config.yaml
embed_dim: 256
encoder_kernel_size: 3
final_lr_fraction: 0.05
Rows from block 7 of the image encoder of a small contrastive image-text model, named by matrix and row number. Each number is 128 + 32 x the weight over its row's rms, rounded and kept within 0 to 255. All counts start at 0. Numbers have three digits each.
Before each channel's rows are labels from the 100 images, of 14848, where the channel reaches its highest value: "responds to" is what is common among them; "colour at peak" is the nearest of a few named colours to the mean colour under the peak. Only what is clearly more common there than usual is listed. The data: regions of photos with short descriptions (Visual Genome). In brackets: how many of the 100.
# conv: 3x3 conv (encoder.blocks.7.conv.weight, 288x288x3x3, each kernel summed), inputs 58-115

responds to: text has "white" (28)
colour at peak: white (28)
conv.106:105148115139117209126161138113129107127151030126121150123096163140139154175128181138110165119144086109128122088099119134136073136121128133131134136128116144139150170143069117

responds to: text has "man" (32)
colour at peak: black (36)
conv.235:105133145147145113140135087176161141101093135128133122137096101102152064168119078148136158112085139104076152131178089072100172116089148113116111094136182111107130039147133135

responds to: text has "red" (34)
colour at peak: red (25)
conv.221:167070127128129153128086052151085136116170152101127079110154116145131121078088120134070152139069146091124100151141135117049137157141253137181108189134154100116069138163123135

responds to: text has "blue" (31); text has "man" (27)
colour at peak: black (30); blue (25)
conv.139:085148140109090111081083088125177140137108168127076099127144096120113146124143086138119137129158118131131116190183115085134124058156144145130152106111119097117124125139126152

responds to: text has "horse" (39); text has "brown" (33)
colour at peak: brown (67); black (30)
conv.115:125165124179071132107073126098156075161152047130174080136122164148197155085134082088091077143153141133147105102176106158156164137124165176131078056114173105125050149086114145

responds to: text has "sky" (43); text has "blue" (32); text has "white" (29)
colour at peak: white (30)
conv.132:126152155105163133193093169147182117143117118107113094142148103108132130140152127136148151138138148085164139122156155158112157148196111117147166084112125159101170152175084126

responds to: text has "man" (28)
colour at peak: pink (25)
conv.193:155130160095117074146099107118161133097069167090136152135119110135109114148130086167148175111130107076112116143156129108139172138121140141207131155179130114166149126155156112

responds to: text has "white" (30)
colour at peak: pink (34)
conv.19:159134174179173182143146142145107147142167145088121187166182073154099144092183097104150115127155137115146139206128138144128104128171135157098136188128157181121158147147130119

responds to: text has "man" (26)
colour at peak: pink (26)
conv.122:113101142128121106151099140165128098098112134083142181161114147119157093165143122161147168112115143020129119112144160116164132103135124108159180178114154154129132143186171117

responds to: text has "trees" (26); text has "green" (25)
colour at peak: black (40)
conv.32:103162171146169115093111215105155139086125127139147143158096075129095094137151178114138159095104147148185115126134136095151070146141121028129118161090139127125151147076147135

responds to: text has "man" (30); text has "blue" (26)
colour at peak: black (58)
conv.36:046185123077091106143066170135163118151077102160100094118087065131158167120199146145061144167190145116155108107149160155112157102150126129149147086131102044113172165135076175

responds to: text has "red" (28)
colour at peak: red (36)
conv.38:188109123136126185154119074121117131108174113119132115100134142129167157101097113151095202145079174117138123149121097160092156102107212115142090189102150046131141118118170178

responds to: text has "man" (28)
colour at peak: black (36)
conv.2:090126133095090077061099105129135130134046182137083108190091142092101135149194044171156112128137133077153163167194141116138122074157069119134145122111084089124151072137145143

responds to: text has "snow" (25)
colour at peak: pink (27)
conv.153:112148145129080130170140081168210178083102100149109098115153138110177076115173073159093094160079110172140112144133116127143145168154109146157154129173075111098141152165106169

responds to: text has "red" (32)
colour at peak: red (25)
conv.148:128067117176141148179109108113097147158207074115128143114110090193151187091137164116118131142144116083122088176140129166143110140136211152154114134100180118132121151119097128

responds to: text has "man" (30)
colour at peak: black (34)
conv.39:100109172149123115111092112159144151096098149138160074169127110107090124163121100136097133156158144081120121112168148092172190131128141135177122160141146142131178145084120129

responds to: text has "red" (26)
colour at peak: red (27)
conv.185:092112098103159199135098123173141112154137161114125085113123117127149131072155113113159171113113138093088164152110126125132164130152160154146154119107096130116133093096106107