Weights of a small contrastive image-text model.
Model: 14.2M parameters, text encoder activation geglu.
Training: adamw at rate 0.001, 15600 steps, batches of 256.
Rows from block 7 of the image encoder of a small contrastive image-text model, named by matrix and row number. Each number is 128 + 24 x the weight over its row's rms, rounded and kept within 0 to 255. All counts start at 0. Numbers have three digits each.
After each channel's rows are labels from the 100 images, of 14848, where the channel reaches its highest value: "responds to" is what is common among them. Only what is clearly more common there than usual is listed. The data: regions of photos with short descriptions (Visual Genome).
# conv: 3x3 conv (encoder.blocks.7.conv.weight, 288x288x3x3, each kernel summed), inputs 58-115

conv.233:101143120148124119162149123144153161136156097146162140152089094138132127140114112140174184131113138107113118125126105144129147128109143118136087142107150102130111099125171148
responds to: text has "man"

conv.83:149148140115138167092146168125154130119142160123123125127149135129109099155137109090143140104115159135196111088127138107119105129131107115109117169127134131159094130122182163
responds to: text has "man"

conv.22:121108184149098138175195102134120119113109114128119129152167149077141119147124104144101142160119104126096118105150107127157154138144086142090125131116131090130152105117120120
responds to: text has "man"

conv.280:152190157115142099158162106123146126118133122142167157119129142113144127168102102129153142162121123130158147161125099115130136110149123139126076115156124156152144125142152139
responds to: text has "man"

conv.24:135121079107144189134152119141127148156165117137133127116160110127131169092105122099151123117136087139116134149121131162166119107153163129110133151152121148167104132127110118
responds to: text has "sign"; text has "red"

conv.224:121159160128127086173123129126167130141117094184179127127099156153149128191120107177169126141175128139152178158143117147176148115146123158142105116169126151136153137136145115
responds to: text has "man"

conv.154:143152142148150119113118148120125110106109104120133161116109098108153077104144136138115128135097134131143095150166113157104113133114092075117121124049138119190147108114123144
responds to: text has "man"

conv.53:127128132118153150191102102103152109130156129129103144115138150089145157158161203121135161109152172088105095104137163139129135118196143108119120121082158104126151136110132128
responds to: text has "man"

conv.250:079109135140164131137127128182148159159116115142111150054128141117104133125116118111193146126139114122130200141096131111177188137131118133107132092149122174154138099116096129
responds to: text has "yellow"

conv.16:146151118155139166167137156144137165139161119090130127108120100172118157095155136104134138140117115089094099157135149145126110151151149115151125172117138118090144151114113078
responds to: text has "sign"; text has "red"

conv.159:148129143095111168115110111127128171118141087144190165111129115173148142167145131092111125159106109151110096109133141150170097145129109147134156136144075129166077177127095117
responds to: text has "sign"

conv.14:107133172076152122139193111117143133106146133117143104123136170122137122172131117144164177123093128127147156145103133078121134110133125101153122115131157151119155101097127103
responds to: text has "man"

conv.255:111125125088172110120106144121140151117116112140160154133127139126116128120119113151150145129116143139182164148143152103145157101140109090127138140164105138126146129134170111
responds to: text has "man"

conv.285:150121148138149125187169114137135137133191126117118109107138143148156167141145132190165166103114160113156162126121123152111096071160162135134125144104149128112161141144141131
responds to: text has "man"

conv.107:114116120127112128127131134151125116153077140128146082106113133096110141138143097144159112089120113114120181122132140084117190120138117153127145137094106128110123119123085141
responds to: text has "yellow"

conv.213:136112116137114123139157096107060110119126162127132163161130166120130122147110100131129160141139110148108140159154161124186143122171096145141157174137130091085143106128148128
responds to: text has "man"

conv.118:132135150072128134140140109119116143133151159133137097102125143078129149150136105128156142135109138123137155129140137103102143096121140127104130096135108109119160083100097143
responds to: text has "man"

conv.40:101088125122153115184134134089135100096147087145120118126122155111120156168113172174103185067118161138141133119089136149130130061141148115120115063109164099147129130136134123
responds to: text has "man"

conv.272:109149144143128156165059122144151146121120104128061156118110135107145158170124130161128148141147146105168130142135154126113131102127143090138137110139147073159131140158111145
responds to: text has "man"

conv.110:116144115102143116137144130132114163157159082109149152123138137075122165177134144148119142113111100081101115120117176216086127073136117106109163118128129162135128135113130132
responds to: text has "sign"

conv.97:123099127117148129122136079136105120110119118162121126123095136113117134135131094168146140095121127137099169118137112098111206133140129138132160107142099141085143096139149115
responds to: text has "man"

conv.108:124130136158111106121132142123117117152119168106134081169136135134116113133135095127097151093107134095134091138175141117125144079125131137106127170099116116069174133123149145
responds to: text has "man"

conv.51:174130100144137144114183129091133147145163133100130105129169088116132146113169088080116129087132107130099089175143133167137093145124146123130118152134115113156156142113113130
responds to: text has "sign"