A small contrastive image-text model, trained from scratch.
Model: 40-pixel images, encoder arch vgg, text encoder layers 6, text encoder norm layernorm, text encoder activation geglu.
Rows from block 5 of the image encoder of a small contrastive image-text model, named by matrix and row number. Each number is 128 + 24 x the weight over its row's rms, rounded and kept within 0 to 255. All counts start at 0.
After each channel's rows are labels from the 100 images, of 14848, where the channel reaches its highest value: "top examples" is what is common among them. Only what is clearly more common there than usual is listed. The data: regions of photos with short descriptions (Visual Genome).
# conv: 3x3 conv (encoder.blocks.5.conv.weight, 288x288x3x3, each kernel summed), inputs 0-57

conv.36 [ 99 132 110 133 146 169 121 114 148 132 131 137 159 143 132 145  96 148  57 132 144 158 161 145 134 159 115 144  98 130 128 106 124 159 115 112 145 139 132 108 100 122  62 111 106 106 133 167 119 141 106 128  97  87 171  88 114 125]
top examples: text has "white"; text has "shirt"

conv.183 [114 109 184 119 132 114  88 125 125 108  96 111 128 195 136 137 153 154 146 111 165 162 127  96 149  95 169 150 116 150 101 149 180 154 126 144 159 142 132 143 142 137 113 130 121 160 120  83 169 136 141 106 108 113 173 157 118 119]
top examples: text has "red"

conv.186 [ 90 133 130 143  86 153 106 148 128 105 139 109 149 137 180 130  93 133 123 148 135 152  87 136 101 116 102 140 144 143  97 129 159 157 107 112 111 138 140 140 149 114 142  90 114 118 129 156 142 160 128  84 144 129 148  84 118 105]
top examples: text has "red"

conv.81 [151 148 119 148  73 113 124 132 102 134 140  91 159 155 150 172  94 140 127 119  95 137 164 153 155 111 149 171 110 100 110 146  91 106 131  93 167 151 161 134 144 176 134 124 114 101 146 123 109 120 128 125 101 110 170 126 152  94]
top examples: text has "red"

conv.31 [125 120 100 141 120 115 123 123 109 154 131 112 124 121 153 115 138 139  86 137 115 131 132 116 134 116 113  93 147 129 163 124 104 169 106 141 120 130 143 149 108  83 175 116 101 135 100 192 174 116 103 147 147 115 136 145 121 105]
top examples: text has "man"

conv.242 [122 155 125  94 121 129 133 134 126 131 130 140  86 169 158 123 149 117 175 155 122 113 117 152 118 135 127 127 136 129 150 131 118 174  85 142 111 109 118 154 154  74 146  77  83 145 159 151 120 142 138  85 120 108 122 109 106 153]
top examples: text has "man"; text has "wearing"; text has "black"

conv.70 [133 125 162 164 163 127 144 118 120 115 127 135 106 111  98 126 158 154  58 133 119 137 143 140 112 143 117 122 111 150  92 154 125 133 113 106 141 117 125 116 112  61 137 124 107 101 113 144  90 131 161 130 158 152  98 120 137 175]
top examples: text has "wearing"

conv.233 [155  69 102 129 126  83  97 128 115 132 150 103 117 135 182 168  83 103 127 117 110 146 123 147  96 130 134 125  70 134 139 108 128 102 127 106 151  90 163 135 146 141 139 118 134 105 139 128 125 124 145 129 132 141 108 167 157 104]
top examples: text has "sheep"

conv.5 [155 126 165 111 125 130 145 136 148 126 123  89 151 175 148 128 118 115 148 180 168 153 154 137 132 104 168 105 110 124  86 146 113 141 136 136 102 132 127 169  97 104  96  76 137 163 102 158 138 119 126  83 161 133 161 132 154 139]
top examples: text has "black"

conv.200 [135 151 131 129 145 162 143  87 101 127 141 137 128 111 121 159 131 137 156  97 135 106 117 115  72 102 140 139 156 135 131  98 130 134 111 152 141 148 117 111 126 129 132 126 134  96 110 142 129 129  99 120 114 143 118  85 158 105]
top examples: text has "blue"

conv.237 [ 69 145  77  96 104 104 150 155 159 160  92 144 122 140 112 131 117 173 151 133 125 121 131 106 115  89 141 111 115 100 143 157 146 164 162 114 153 132 110 126 123 139 135 126 114 122 115 161 168 149  95  83 133 125 138 149 157 124]
top examples: text has "sign"

conv.249 [128 159  91 128 140 147 132 141 144 178 116 143 124 141 126 114 155 140 114 110 115 126 104  56  94 116  82 107 168 143 129 161 148 141  98 127 152 142 134 116 181 103 151  89 100 124 123 122 121 126 125 126 149  87  88  92 122 148]
top examples: text has "man"

conv.134 [123 125 120 148 140 120 148 136 140 101 136 120 125  97 164 158 119 153 126 124 158 121 130 111  76 142 113  96 146 141 150 100 143 145  79 131 133 125 118 111 133 121 116 126 155  73 152 146 140 124 144 125 142 128 100 101 103  86]
top examples: text has "horse"

conv.218 [142 136 167 127 121 101 123 153 100 122 129 128 162 133 127  92 137 140 101 103 143 121 110 129  96  69 115 156 117 139 124 132 104  75 116  66 107 135 145 163 148 118 132 156 130 146 109 136  90 121 127 145 154 130 144 110 122 121]
top examples: text has "man"